A small masked image model, trained from scratch: 64-pixel images, encoder norm layernorm.
Rows from block 11 of the encoder of a small masked image model, named by matrix and row number. Rows with one number within an expert belong to one neuron, the router's apart. Each number is 500 + 50 x the weight over its row's rms, rounded and kept within 0 to 999. All counts start at 0. Numbers have three digits each.
Before each expert's rows are labels from the 100 images, of 14848, where the router gives the expert most weight on average: "place" is the part of the image that holds the peak. Only what is clearly more common there than usual is listed. The data: capsule endoscopy frames (Kvasir-Capsule). In brackets: how many of the 100.
# router: router (encoder.blocks.11.mlp.router.weight, 4x192), inputs 0-191
# up: expert up (encoder.blocks.11.mlp.up, 4x48x192), inputs 0-191
# down: expert down (encoder.blocks.11.mlp.down, 4x192x48, transposed), outputs 0-191

# expert 0
place: top left (49); bottom left (35)
router.0:587463503491443504551442568462565463478548457482539583517551459608435466530514454529530531453473434499450559451491552570419541456585509571491504534509409415570531456458482542515439541495485547428527591503456519474492504565391575496570526605461494495454537546489439499447526511451540495463511508459591573469472617500513417485549569364511503489470470435470449465482500440589508418557438422503519504524436420405372541471613492514490451512493507536513496435476477472519450495521592520539473460554552545497506485449520552455548461509539585506441518431530458538402502524445435445433
up.0:464512550510507555464537481562468466508491482490466538533489421424476478499594565458445540524588614472473548435466593576409478431470475440501508454548525513595556530378502500476511457496547548460486555532573544483469544545527572525512469550479538526539478547486466503432486495466543548491499406506527568481488508510472492370556500488494537443482528564475451471581552475502544456413547450428430461332420483512522564534479589582621461574525480577524458481433455503491497516471518558484460529491541586561545481396517466445592529627435464491506517418543459488425467525490418466499
down.0:498469591491606473573453460544536490547461524592468513359560587506429488430511441550442460523516505515460561425489576453410527432429476470451514456491564483565565510529573411536491542530536548613550500482519634486576476516552558499505460425526510522580451584460481446530577457432434524461505521531492401542435551450504504550549492459465571526562491505521514543487405496411510521489574497466517487423383580506515509473512517505520538465481475497543534474550517505445504493426342576411488555477472530469536481492461464480379563538472504539549475443499454490474491495530486437431
up.1:429554453548444515612569492516460516450543551440505530549468516537530447571427514487552499503473449522510536445479602522501505413502495540585496497458483529415519547562489588588562462530516533420351516535464489413503510436422460475516521567562449476498430498461477493501512390415467468579538443434510557498422543563505561450483553514517414483516490490490443498544488573596555401493449476530478470474525453515552403476525510648472546488529462414428483532484449473563496481499555538458467485419500547450550471488447553581657457425496539483470484507553479505511547483466561424442
down.1:468513434536515517553577513604476468463447566549487483523491541526483443553464478434542520432512511534558492534440531434585614404546535519469567450435466509412475474577517520473551459513518511391423422522536423546590526397535412550440492513534504393547430510500442432468476470503511479573521428489536531417355449509508551498363449534485488475514539536525496461478522526531504556433468600497515498469529588584527484507417483573478534394495452506463488509487484548498509402477546378536528548495513509444473528541411507566465543465478518455498486558478473491643467501503516429491
up.2:507483475536477521570549507556440361465456512510385570481551463460514559460545466473442599537516380489489553488493549432422542505488482451523589413557468552440575492604459528567503438511522465499493525541480522526521635571516534458543498567498539509559410506478518486444492546465555461508504498476501591494408571534486494514585523521487527556536558487493489491536514470479520578525432525464503426383458540393489496507549482519580497549509475446435530570413445475449567513511470586441464501387385522502567461438515510476522478534592452462529532545503480472473558497435400421414
down.2:486485492456479418558433477520428528488475534518485544456433415577572542481415461484539567510457482472491519547485448512535471483452488551477616466557402518476577492459493466495528447475533442525412435621490346533482453385566500518466501521474489559468558418468525534531594460544456462495466525435472578443508465493552549527468535509598526470501510492523555515469517531540539527518608585395519433562498633573471525497421503416539479445434516574503496518500453482473530562501521434519437540482525493514505529505426577525467499538435427496437541568440481499636420463468601530459
up.3:510464504463380522468536536483530477514572422431416563631486419511531444569454593451473661514486524568527538532444545517420487470503508524498447477462485525462494490433502601445539439598489542453478540519496519514467534444453536486453449570500555461474576426500487511488461460490518487531448504472482528476458553561415467397524423519513510450478434509482474534450514480546475495497523359447513471394491367444494502537610559589579502529505500472516505482422461482455503502517575554528396587511492508561513529451510572478635446446458459492513540518537454570500517490489431590473
down.3:551477557435587454532494468521533550564483445489584473501424592466519486585542414496464444498461529584581458466544472429425526519516473462510513481436521524505532495525506486524623544512493440580520561459492495432547467527503582518481493443516444503446510576544577513535526451460367554476567516488487463529530470445523520547491454455583518495575543511470490653553514488547402547498481504462463489540460512512564506556497514533507521472513455534566594507657425403509518645452468541389417501455441460497505538529426497482509548495370508520484482472532503495434577441547484406476
up.4:534544485560478420568476502400576531496443460446561494490575554454494477520515472563522530458616523483495460461433514467518531494407499468451425507525454570543477498531595564543463454467576614400464479539489480474599509568504509508540548441439434465595492397523532387495545563474508550488573562508524513461557484462561518428447490508456524518515457494525532495551405391482511441581500502561427431535559495525551541417540480519457494591406485445524512577530495553470565446512452612517491576545586508507472519555503501499547443495530490557509389442442442514483451406559569503546
down.4:487505459511474509402501505469425568579554559505490525554469516506476581509502461565420505465406486503548414553527450539526460574488477443572478476550516462588394569565384397468560532432474411610480525528575544495456452575467436528482571487525527562520521515497454562437541499476517521500404421501500424502485494457565555479502428439527463543439504495557468519486564598503436481485481484475528509589605521495514505542536511487559521474574432578475542475494563328498485521540416498451486515537445476443563521483447541579538526521506507429407581506455602511490585519510437505524
up.5:461513485463515553457535517537520494533549566427550443445452512486484563543540597477499543517449578452492452378493606500473456503483547470593570418481458497371554522500536488582500550546524467453470478589487477486561466484511600426489532498468476396514562475567475428464472488545472551503458479444527544467518490453578480460449464478568523394463476416512536427490457539504400538543511436505489390548517479547508505539474476590497510464415475480508555481408440446550561581500558575486504513539539601481491603511500561530566503567450554412401521547414629498500536469439466468470
down.5:554473505559444451528512491564494478464644496537439479461541503514490534525480506485452510477463454366490408525518495546507505503539494499492537444514435450447611552475470520503474488483492433518524543447473563541527498492542507450492575502485426536530629462433506504557413484520408516499496499436480477570482517546436508559495546520444460424480442459623526588472532495552495470456453556496589544497469513552432466434512369559527542422473498542557449474493503488521422615493522497550427364533558577461503426607472534465397539469500473421429480551584594536532497603558519449516
up.6:532474511467492487504452493455546539476397507460409522573380587475436419541387469461404514548438382535514521514548519475566535494557516465497472454529523559548502521426470549494588533471523495383585588505473415558522512427520514527524531489535508427574456560477619523604513526355452369539509595533546464536397452498490498494512455557447597451568494530535434482539429452567523487561496468552540494552538470524474426491524540440517512494502457465489474558456537523592471500491512512437516554556534467433579505544465466467435454501453493530507476500562429499555472537515571479470
down.6:472459483517460558398606562463463447519460524556521534500443490503513523497395463479521550541510455502526522555562501483502450554551486478590448514529566506490445520592483539523450553499432571536474406523495475463426598466522477571446528445479516490503581472586464496460348652497536520465494530448473419451576510515558473545469459459433458510408448535546429545470546534576474537541547518433583514538544465549450509567551476436458456494445429410535415521480573599447471477502430549563487567493406460496558499506538545494551497550502584427487531508456497497560501539457382586510
up.7:482522410536518391511532522465430486550468488436550421503514526456495598398535525404504558458452495575512397445518581449584457563420483468580441451563471520520424529572488473512475550452477381463477501546602506466554467548591500523481482337490466470478528535435510475493503443516521619489459515475557477506466402513588560500455511521467434492555464515400531555539471488428476531474470458430502461576515461469590547494493412523521440430496508536479483502543551489466546470516442529402475621504538577541533557542478519465550485559430492480458480450442560472490580453483460539527
down.7:533535466459520419574523447472466496556480552504456427478514484459451465512458401398488439450550518443538487445540566548539521474480487516587543488468497542559510505567559584573466586456550504519530502524464493569526526521519518461498466556457535434567540532436657539526526461566577509411405502517466592561555423415475526569525450472545473483543491553568523509441468486440534523559393491486452524521481556573452421502525495474434367496494477551496539516419485470570418483565485393547484487484593584558499476417559503540472447490455419576426451519446484520436449505577573505538

# expert 3
place: bottom right (85)
router.3:436634398501500433479537442473428524437501581612520483472503492473505546461505549542459475566524503431568526543512421466453514552395479398485575527532551526539531489502443441567534577553560548573530491451528479526491507508507513577462533470375488552485419421520517513476469530561557463547486418518514495439536423477453524430483533536457580540532528493469572468631483496399525442532525497483417429502525532578598525576509419477429486600490480397547453537490480473470515562384531454469537522505454536495493424436500409516499563506546495471472471480539556507567552442583547501520
up.0:449477603469456502448533585460562463423428420462477515504559408526509397519493536492482482523512482464520490492584535539579440439491581446475473464468422519570437463530542535440418545540478554429534588561473369489451581445469509555532526483494471445516469528587559466396560476529542404470521504499499474482557531465564522402481551398518510518514467527478507512493447427523514446483500439539479506470598461494521495458560634534550460459492525490492480553443539598549469519550496517588483429588500529498502537481488588383576466554393547544571445546486549597514449468484550527501
down.0:482549499501444422412529555522499495512455474447482520593421460473496577580560443498542539559554478454579526469516615478498495587589503478487512587540422435524475559529430532483442503447497551629522432453437472512439505505540513541559536443494484445455504520567499502443494501546498444443479431470519423467537537426489452502510434517477497479473514446465572416574538502483536500568391423518498510643527442525504541508508440492520436487458544507543438510457489451519471452525576482531618522551399547488472523481569506576564366447513452461606469477481539384453525477377502525521
up.1:536485394556541485548472504414506503548539522539513555509515506548450525503500511555507475372498465430455519412472527481480485446515454494428540445466451548526517529460489540650538495428516457380461584570541462490579441511549542501521513418543505525589476540466564467486500512431474588589570531506605495577472502486543436492514501447496550501454482467584434487479498458522562449575463469522553474515531507444462541395513451510508479584455493531569542547512492492434544423485460577429497537539543477509484447567544475528460421582586481503611386456441470374483531489419557395450
down.1:533535456505587507533466430573476388504434450472505534450478563534520548496512451491555513429495536450520501488536533501521506442489552439622516440508539505464459450521528466516574462554443529497401433515509423561586488462483368487484551570525409511514493478566529452452552457507459452520484502473500510471496488455538509459526436438552502481483563481508535482524545516562460490436463506492494503513525559522517527512550443577521489362525376459411510528457471478472522527406562528569541550432471469447460565567374536544428553586408594554339446529456529538604533421558568495501
up.2:496534439525481458528470439474530435532422521450528501521526455529500389506583466501541448514416472494496532509565542531500455433466439462501454449622536609619533531536593429514586482519479514455432434474574588546543511466470527457567447524518552444553429508478490552492434535483463553509456551529532508537483482518405472526480392410432464441546503527442451561515470526483553474566400468570538572538577470484607522427470451537499480455576443512509504379521558508476502565540494513502421531454507630528594441527422415500511529563540427490498480565466522382527533529480502472532
down.2:543557455464472462537457479519574453535500475516568567503570433557562418390593511517490516488522457532469461578555475447512518465488606494598507511473577503541486479554618443513476516516522563493494364448524549429471527479437542515498549441431578456493462525451498542432456572569580581496544513599468521552451538540411523484483470486469473511584541540521443590464561534518549426451481467592464495426526538551535538522526477556470469475537399582533565472563474496426483548498436442515459531412399438442541571616462592476463497506505433475507516522536491489423505442467500416489
up.3:543527518535517578517537477442537449422536457412411516474460477548560436464542543549493525570567536445494498480425522434453542530561554559461512557473495502365559470357580560596484407586494539509461484479479551508510479468498529507412505533399499482533543465509447454434423517486504512564492523419462438509449594461464379468651485543499552486514450474527621534506488526486584504438509569481545450490454481505543669523443474523506499513441480420475530502420467546512485475413567564575505490453449555550515485460563486489553464487489425507580525507492431513536475504533503514468
down.3:398429535460543452518478533454518384561483522512535488544541475422461590429530454435479413508520429468479480431532524537503429446486522560506555446545463503565439485460539518531497415484522422482515473496453468462564463472506584561540516508403562514591584572511455482437512514512549552474387677482476565525492528401527513504520526530534528443478422452568502475485548464505556461560558531497486507510470492549454599509590599432457479555470493444596501513429549544482426516512501536435504539513516524451527488416497479470403456574429508494464550400413466479556443599534554540489
up.4:540518482575472525565497479458528506523591426468501437453552476495479480440585464502530540537591544520493565469425544478403518492431423485434570468516446598565542572468603527572544476496498539413479552408519548447519529450537492511477410453448519443642421462430543526527386572540509541570513466562565507483423517535462456520466380517461484442581476489422543537520457515460612457569532533514495498465517497519541505537424477554506468564461397501477539477468469506573533463445441509521511549453491592598572455504511435543498545524589464539489514513481483396548507475460476409455
down.4:470525470473518461558452477485527444570546573502558528533499527556557452482503459530511443548477394462456462538479509478513456459464586551544442484503523592581502476571562517453565497484515413441537493524501551464500465500499533531428529448404607564518461619389479531424528555454524515556554587526455500486440428564524445547520385457442540489570474505509514570433542591540489570511442559557511493471497600630469464560512532438507548477529385483492586549514459569460501546548426479478470471377475422485491517540430494420462494612444537524474595506468504466543450545470500443510
up.5:503548478458454478475433539482481511570481622472539505612482544535434541592434507505545480486520421475494468482472584492503516490349477503490449481540486447558514509597367503540594563415492487435522497543531520523561446522534501555493494447532489460536402593565530427452522438388540508440542469527522560472553502519459598443417469437488516452527496555473433464507520424566549463635481435476481448516467507495542571420498433503512458492532472520571537541566520463481598421473540549381519571499466589483463486433445506480538468597464477535528422513518552544456449475507549527538
down.5:569513461458571453489508415561481575451487509467481419485445443472566469484576594458650465500435566583475545478463550560519525483537480451590591510529511444442484444499493466406515502528496562394454481540491464497548542501529434487515484557571382471518535501545532561515439429487452467411573479525509619495480460592478526503426530511487429544470538463441539516690511486457482477440478496457470522437574497466525436481525523582465532411522458459468485494489455546494527460571544476511425451479510506512534479517510499577594606429491497439473435604477468527527455475513587525538
up.6:453540482513485537535568535450510431397471481481428608474589447521572465454444529507479483630591494500489543503471541484421520504560508532445516485518492473407523476503564538511486357589510619523440518488480475546500552497566500534496520555400476522501428416540466486474432542496489389599525478454522414485437604569459497462605518503491543537516498506485552455517516577482584516395506562514504499422487415495581550617485500515547550483496497425433504509432494533512496545473555584582508437413435553546519444400507518461528472440537490496578519519511422485544462498546481504436
down.6:504474515520441448527455552499531382592482493426511537523560416497458552407499475461529477536469426449477578443510549566442511534435499527439466430484520496586435501497512525481451503489466443536534480558499469501519541552508612609579482533371521472566630540501501496485429586487609504453391554511470576508472536471491539513558500480492522461481445506481479506448501503470451564599548481502482502481517423475388547483567619505513455546547470587572458441430540578438490513536485609497501573478494503483509495479466490417405472577532509551571548545448499516494412609507426530540
up.7:573540460518483493410562523517491484502530513408463388554439475511427557453560579383492580483558505468526419443489543471533427513483519570498500506480532508522505392462515465536440568516514516452418596587526505462496458462496553419489600605527493499466538467603497466493471446504597508459449526417474565408547532529415497474561498529531524477451469543417566442497449460515488489486486450439533527532558468484574556466604505517623464465466530460468495481462576402497549479509547566550469472539567512499558484433451513518579445473499388470555447516471551518404436448437512560415
down.7:591453565461535510445445550546463520460501504572498545473448496418565610462526463513446463522438542460545471504496552411556531522481558484506519500511447551501507529499508488534514457461460515605436462548568530486570460484550518532506528540522413556505485440565502335503481449582545423474440585502462473464510540448514451511571634542476501517434498407473558544573461444549480502474465600505563587557557509520495517533533440414481446477561494468530444456440526499512542605571497494530550493583493514483653510429477532476514416381553471478400523380489487495477498438479546523546

# expert 1
place: top centre (26)
router.1:453525549499569501479474485475463553558447504415507494484535470363530540458560612483520479476535551484562467506620491475565505515430465452538464484496490530441508554507470546436490406485466491543447438526500487543520546448545474509380443404603505469513546481556577415566556514503431468483558519582461428529566405423572653490461476579481488526454464575451530609514518520456424596445512518450454474492626493509604488468441492526476527508494544520514487581495555502417561449494392524506504536478557467541433564559555525492480484492516468502577479578482464461542467507503463552574
up.0:483504518551511615452505544591518521439456467551510580417632505572448422511606451535528547474503520480453543474456556507501463419561463474551494512481464531462507471477449497492494482497466492477402451461552601445487523592440551394467520514557584553489485536450453444401517549496536646493580426454502477547523610524460496519424523458526508460494514513549498473485466536553557506517588496365505546423372539464487528476468505502564475484513482595493634527458409472556439531510482526511498454410482470535447459525516508489498479433512504482476508434537548539434514615486474457424
down.0:468531510449494494451551427447444491481457528513512452615434438457592584605411451509540552510512514545524505593499493427473425554480486518551483455545605406549509535514469562540423508439488571427495431533484399485597618557458474512501486463485497541480606425423502488561434516567496371568450441588476450499478420491571522522422466471546476584436383493491442539502486500453519591482500560475479445474598443515568511527527521533544542428502480463484493451554510475523497561577485503513433476437555545496568515446502469524499519509545484476480574465494579506556423496537472554568
up.1:516529509590473545473467526504534532475524488474459575422512500579445518521544514478496466555570581497484482530480525481559546439497424507524445514522451469499500549366453540425515481462490481438528527420477559464442469495550482545440547564585616473520474489545492590515479499415435502585527426533506492444484554442514463482512483522625475434520520414529507543529568459568560430512469403436535492450579490518412441499514611506535510445484449439505572553438490370563430490485522673525447476570487546422477475487491443598524428446490444473484524486567476583522453521405454474532
down.1:489523534543532480501548527580473440591431541503449442458486582503436536453515555616542519542498492460486551482486549503447350553504503519463491475546497404568502429495543565585557487499431475411471539497516503548554528530523436433498545459564502609428521445498482549454436486507516492547519426445467615578439484426511451527450484439464530528492504460446504443400457445434509456526558486521569399528493476508596483435568510503613573484511584501535515446490530519419469551491580504498525470487489551526601524398427450455467477502551489584487520591500588560466537545480434586560
up.2:559579499549507481527500413484499457573565514401457444456485524500508560440508483436469487487574469537456499383530514459512537514441443501543478430584478542464517516576508549474504452509544501423515553446548469403558572490485455539508535445517464473559451463548553449581620437487433585547518609567451494474484490436476504593446512475500554414495545474475515474503502506535488559508420550500455490489557472565540557511482537508470519508547487573472491499423504536466557442440471627421529468453537544500504496550429448563521490436403400561523426478445499390342441577569474471583
down.2:535473536477477535621490545487456461464518514480570493505472354542576447513488480468538512457401472455582540531537465533521480462511506490467543494537523523570484561473523476402466502438461466516537563530448459469538478528494610462470491508430500445493538580487526550558469441540444470551561593482511529542616489434433533494516595482604370457411606488483544539586532504508457479391456550438382562483496476474536533524406477506526454476595483603545489450619458548493543562513487577534507509516573495459508463551462504439468452631516558524468451423500515511538543493462555485474
up.3:453515509582483520509491493473515509541495417446487518543537561509532519531487540553519489564525523522513477492468553445565547379348455528467487455587447567496493541607459479536569475468472494425447456563478388482548490495492638598481511500523506493551453516535519410533576503444493561502522463495531468462579499394496556539411432417533441451477497491475515502497490559498521552529404550437502459427461446483513598420515494478588474576532479535531514526473469482535518495453539640364538578545475564434508457510471470466578611621471476498489440499485429502472465472561574525496
down.3:466465583457511580599498503507461536551479375569574473458408457513555490458494523525560489483426502586613438513600514472472563466514500550509454497431475600529502590367539492490496505550471488476482545519473411464488409525388565495491440474459529528438526516485496583515440453535426436465490565522441464446551457509479551492475660539461449490495487570478528493547502493557471482445441413525527520435534487484462442537565542448506489528577416588509512486474498473526511561544479524458618528530564406476532548527489531520531544533516473518545541510500380454412506487439625496481
up.4:604557532488444475501547531491484385505502502457453495490498596539393493508470459474523503541400514549494485462424520457509578441547497575384521434535485566501516492481483560553505521525475574463466587447508526542507528502524541525630503519481553427586408434492417490563412457425565386529539595483476510545473588542415545498517364568495566459573527412463596428450461402525528497515504506497474507512504499551568609488486473509588455434461491490495537466511536472510519434538450528535556508477542478462514481493376468464465456591550483536550481496485524530489563463513548561411
down.4:517589482487539436508550434477443561514514499501519559605447594557428489572345422492495510525582398494488464538537521453493491490468501501518532520499477545546439547565468446468471633494459573576565470472515512476527618468529490426564467471498524514463428461434420530617488508466461501538518436443522414495533505483544407496463526445505419603505541493530466468405513585498520551440500517553525524526524486474549509478551513516475488529492442490486511450597594534540537414446428450495462586495484510370545493545505528540530578591450531423444511415436523491478520525408430529464
up.5:417430421515495527539486519490479479567548481572456561425473589540477483480571493512510431474440477526500610466435492469540566478555475502463490483453401479460500503423429501469683485500479485442507556513480550510533410509543488565497533442494570465505475461442473601482471455476465542549424485593509450511436530500429481438520403513606458491560410393500537500562471533536530533487535486480516465498549476515529536512468498531512596370527504443457558522521557388514472468455456564481568575546438530568591510513507469639473567549492572586455437437460478494513480539518546520427
down.5:500492472514499417428516471491426501465515533428570492623530378549492498478580451421625512567470428460464437566503493536454480535532428520558374513624564488540488547529493435494485573441408439521543514564498542513456529643509547499473492513517421569514450553507539492573496541398581559475469465491462558499512518516446488514537464459511441513512456573497563571456559436487489506473557524507585467492497404422523478476411481520550443538485561587466477480494548454400525541556420473566484495499523511508513548529522491503533490444579463435430554499510468463430561451414543595456
up.6:457506397494540552438510503384442532547507472468391492499381559500521461514539543515591536472512519458460551444450573538470540492506446450495558479381555526475515520419555651474522489539457473524415567498517531551453516452494470531439459503542552465529538531503484463521421556542519501520411423531549494516528468553470478437488481566549506501535431496535411452594400483473484487497546409554479479533568375571512493479548540554401468562517468398515497533397472540547451471522461489503505448483466574615510460521499477619556629452521501496487449545520531418542467530549484472535
down.6:508546461568445449400468511512461435597527516493467545530408577454456578529519463469495524566547380489466562409547545518536498527448511446391512483595510473433489562446448528597468460543552557483553502495557437471519440571547489537541541515469490489526522484591505515497525469551520540479562404485486495567393465453464532488461461459437505480463470514462537520434513539424542464515530510530503490581600507533534541542531518545546605585450512586487499497493635361478491490560514476563508528523430590505417457452547460491493377561500400543578503476517426424450451515499458497539
up.7:504527439573505488475571479528529441524511383460460489469546471587486554464596549496484448524512520458518548520435592396430546423439537541462451470424521538507541483450553403504503507464532525460439592489480478555494520448491490470622473579469485524527531552575552518494463469452540511495472463546604495474451617501513534521493588446503514485485475414518461484521534533502577441483528489490498624472511518523440533493511542541436496371388400499467473477366448509584412527474557515563512542582460590488514580486471428489486520427484442558471570483479542574481416477505577419548
down.7:421546575487505524451570534574532532505482530540588522545555443488549532554483500471478505473562554624515466489552468573411506480469554470460541562506499517490529520427468530447626482487426520501453486478466567503464565504451486602398540475527540386471464494551469436467611453429485513430450481432374573474522503583478529480501510486412518581477541456466563462545510577563390478500514501480548560512564432437537463490491451485535540475567514484564490391535445588485532552479553477523447508380483538585453505496554533462536563425550511410462489583527406534500464484499526578475

# expert 2
place: middle right (41)
router.2:462440483460535583442538492612527530422481469462409424497394609474489461547462408472532550502445494588466495498463541525497457548516533518489546460414548539412468455602453508465575515430526496505528478579488424528505392458558482486493513485587488485501518518523525481509552485496483493568499539458500570557458498589555505572499436491500483543539573538583476473555522564545513500424547503521523564432491533576539444556390558526556606398539456541419485454476475513582529552539518444471552470443403484404565573483376564601420442451475514531488530478456518521504506482505522586488
up.0:442524436483486526529472485541500372501510539620425512520486449494529526404493517459572526522548427480452550485527566504447520559369469501497481471479515495555520526525493575532432484498602507448509421521577490501501543452525639533551468445420572604564516566499389508430539520492524477596492467523510519503506464433527543444535548468441578490450502492540494476494527420529544521585558500424432506437469445597497535504532576513456479537504414501538487467449461544418490546533434520528430499561456633522438568442505458403546428582465549500470537482407478474457474547490408425530
down.0:413522416415481498512552545551460477481430543595509581511531461573497516381455565446538460595510453480383461398477514407472533534513507490507541541463464459518510608388515563477447444440482515469519515490439543531446501503534501502458472479491528509539421484509451463534565488478470460559472461525530488468432536425521602411532500455517555500478537454564475464409532510372570534506532386563446530408521547550472541527494538534480478530453523419487535568536458459480480459447486471499474522554521434585381447391634453485598454507473480549523578567494508480538475457442510513500
up.1:439519423490513462561510514574624515484524428455484457463472485451446440446519508450419522542449592488477536472511570522470556520443491485614518498578572562552557492536556497487456508383562486443506505468517521538530397481526535396534553543524487531562546513424487488449538504439512524438474577505489498423523490498463590508526526530434493365419496576507572498505619554575599412555419445514447531522517473507475541530500567494521403466550487506538443496374494544550384524499556532448438566526544501505498507502503456471457493442500437519563572446466545471404477584505515406468
down.1:489463491522462499596526503448471502635502532448542535593540396494530665423445521481448432493489310491477552492562512434534449552498494523456488492488477382522424566455510369612458455520463543437595435468440515517500532473489432411493439436438512479459561510507523549533487523504502478532534516546444465494536486385492432532496550496598476455426520494501506526426528489520575512521552550414457533501465474430435513481628547474481521513512582518554542489520514538446586447482571505478534484502550471533468534471535485423519447447506513422546472480529448443442485486485526538469
up.2:441466529493498515500422466519542512437487482421473448565481551504581494498516454484427547539444595583533521401542511483520495528450485465471352518478476528535534532475579571488584436442439425446522491521567512525543447590556478564492423346522478482467491465506491490445472531514479593548455515448398528552577458396439522560415487520438438477510576510511538575514441480506495483522480506417451514475444498491591552474432498501477564489503482526528564424553531482547476539500444523442502623496444523438592446536528461528548531500467557516523547446404528545455598482510393526621
down.2:507492420472498502520495545537423475433523456482542500379531447515575459511477503501569544496515454406570502506416534477525478460549537502436579581463509504461380497535562512506503450465499524425519494541483363543528560381454524374551442592440450498479471562476476525520497570553616502471497556494489452510514532469456512538560453563494524518458369573613541432568528520524469509404471467510526518571497546521495492549446465482472567459498499490461495435385441500481468494451570404511531500485445472431446525438536433496495470522497467429464441419519552433525383537607539552531
up.3:520502572550513536470530503453540471454539496491491566513494492530492489554507451533517507462500394489531559475506565550466495496535430510398528499551543430475578496520515434479508517499544489539511572502512519406506514601472672469558558534449435566501397526548469545512488581485511482565528505450568501493487599523451433513509479422470517554467525363538457550515446442469545474528524484484442504555431431503448501513521522547507440526471416602443442395619474462474548518432543611493484501535470528531603468383497555463606468484521462574537434489534549462370551466455420422471
down.3:416418509485511530464450448421504546443440414458520551438408573476594467478406438460505552493462465492527432498438521471543457523527538503529438417483437459488493454468464447567501451562536589490484472449531461464450448445511450524498448411589476493544459431462527456554493482520530467502503454490578486538496473519537511476392501440552583504578535515523506416648518477474482596378493461593510515566540570487460489551462479516442469429515471598475423547552506471569535526567504488509472462399548548449462551517462489525541522547481516474551560496577510385619488514586601550482
up.4:470521532464444452468552507451526516491458520438491489553418504525486465495475472436448544461440455450523525434546502515545477418416552468445468442531546488535539486454579456533520533511661552410588580557506407400495465494469550505548510499401388495517461532528497542567516477356504424474554627554529527459470450495483510403527566488432612546519562448555502501556427530533511448486464439543492521554471522499502526433595512542455488579490430437539446538540445481475493548458586608476459519520509562414537521512485558414542527491476454528575454529535468507443427516474561420528
down.4:501488458516547535414466463534490628415496480572502447571453469495624577543635464480542531480483489526608489459494517586486517565443444465542491510514528487482432593507463475482484477458476514525496512491513588477448470481507507586503540517487494569438571497602479450572404469489554444579513438586498559500555480467468525467520523446514471513371509459408523569559500546546531540406503450418569491483534437558558487506497607505562479459467462539459465502458544596511608585535482470552483458478510500444520515498520479460519399430535452465509552474591498474416512431586469609543
up.5:504477454452522557510498464586419517506401591579461505477608381513486492501524520487452492523647577480501589446480551498448539424505463526391556442466548446437544529377460539551495467454415563553468512469491543525539557525536522526501465509557563514537482469461473500441366532525492521492360459478456508545439601461457419579456517512547561537541491470541352439529485571542478529505537534447530535456466519516473496580456472537441514477466501411474583458435506482515501435485464560555555488458524522488478447488547569531507483448610522565524464513555482490559542523452545523428
down.5:520512475519564404471504481485531542439576513471521460553426511530502530547524455604527495445469560447493409491498509588476445530510516465492430471553554479518515540612569515528434462465486473505486512469446509514659434610543468464516560518511436474534512526448457520502521472456496506575552480444482648476639410498496530475504466502541406467482566523495525521544482438512520438502445439474454456541520535435474493399448429585537411495504446481532494464522487591452560592550543484528411514516548499530512467498532516439485555475509563453417538597557535585496524432539381389585
up.6:510486500527453501549410484507538498457536484454518484549471545469408579522491471473470510557518415466467446390467552429425525523496503380490539482617492524508527489391491517526477458480553516375420428515520460460626463528449599544459497499466440450556578464482441448444553505432522565484518615482451482523473561469519481495494469579453576376535444493560563448481477455597574608593425494494468529472547457564515539530577577501444427500543508563614513488435467546471510478534467537537425587471568494487478472536527494511508433566531551500504523441497399485475522529496484563474
down.6:476515497443468474404578547534464414513494477496456423478521486519458553443457485443606546548512462576476546518548425490526499469435566602498504589451432505505493410435587633467483435563443554581500464413441498547537608437564496523498512629465409561454486507507455520499472502464458515494528481431493587465538480449443491482514503432536502538537563472460451486402453492519566482504559507512614481467518532515380423430490440578566465459515479391441437480526445535520501521463571495616458518454541522513457541513484518430606458499478482563463525521471537478578530513521466500573
up.7:488513464576487494583430503456565519499497628451462523502554587481487410512528425543522556417519475415488495470453511517508497439454482505488446479494503510524528477494534574526506456482593539345554498524467433465570473527540488497500453516557453490579440539524591426535571549467526466568532550466554566442453453442529571417469504561444500462511564459541502507455456404483556438610485453548477386532498524466531482431540492495518526637456481516488516602506458520499516487426464675455524544520548549487454487504488494516448492504425432442505459496482414491439479471470509435653
down.7:527492452476542482466476508608508571568476530477446526462516446503498571527588363464522424427417447567506483433523449512415468573523491569566588527529540445522489524577424542500545521504417509530511402508495548562428505538533520469380543583561527522562550548496504513511548427477582512520452433521496510454456567508446504549481394396561485518471496541469415513448519520500417485498478522489633493498506432470454425489508506507533415366494497537531526417490474540476444518552528546487440513539385552468518492377490461512507527450478437528462530500521455447463548558535364527497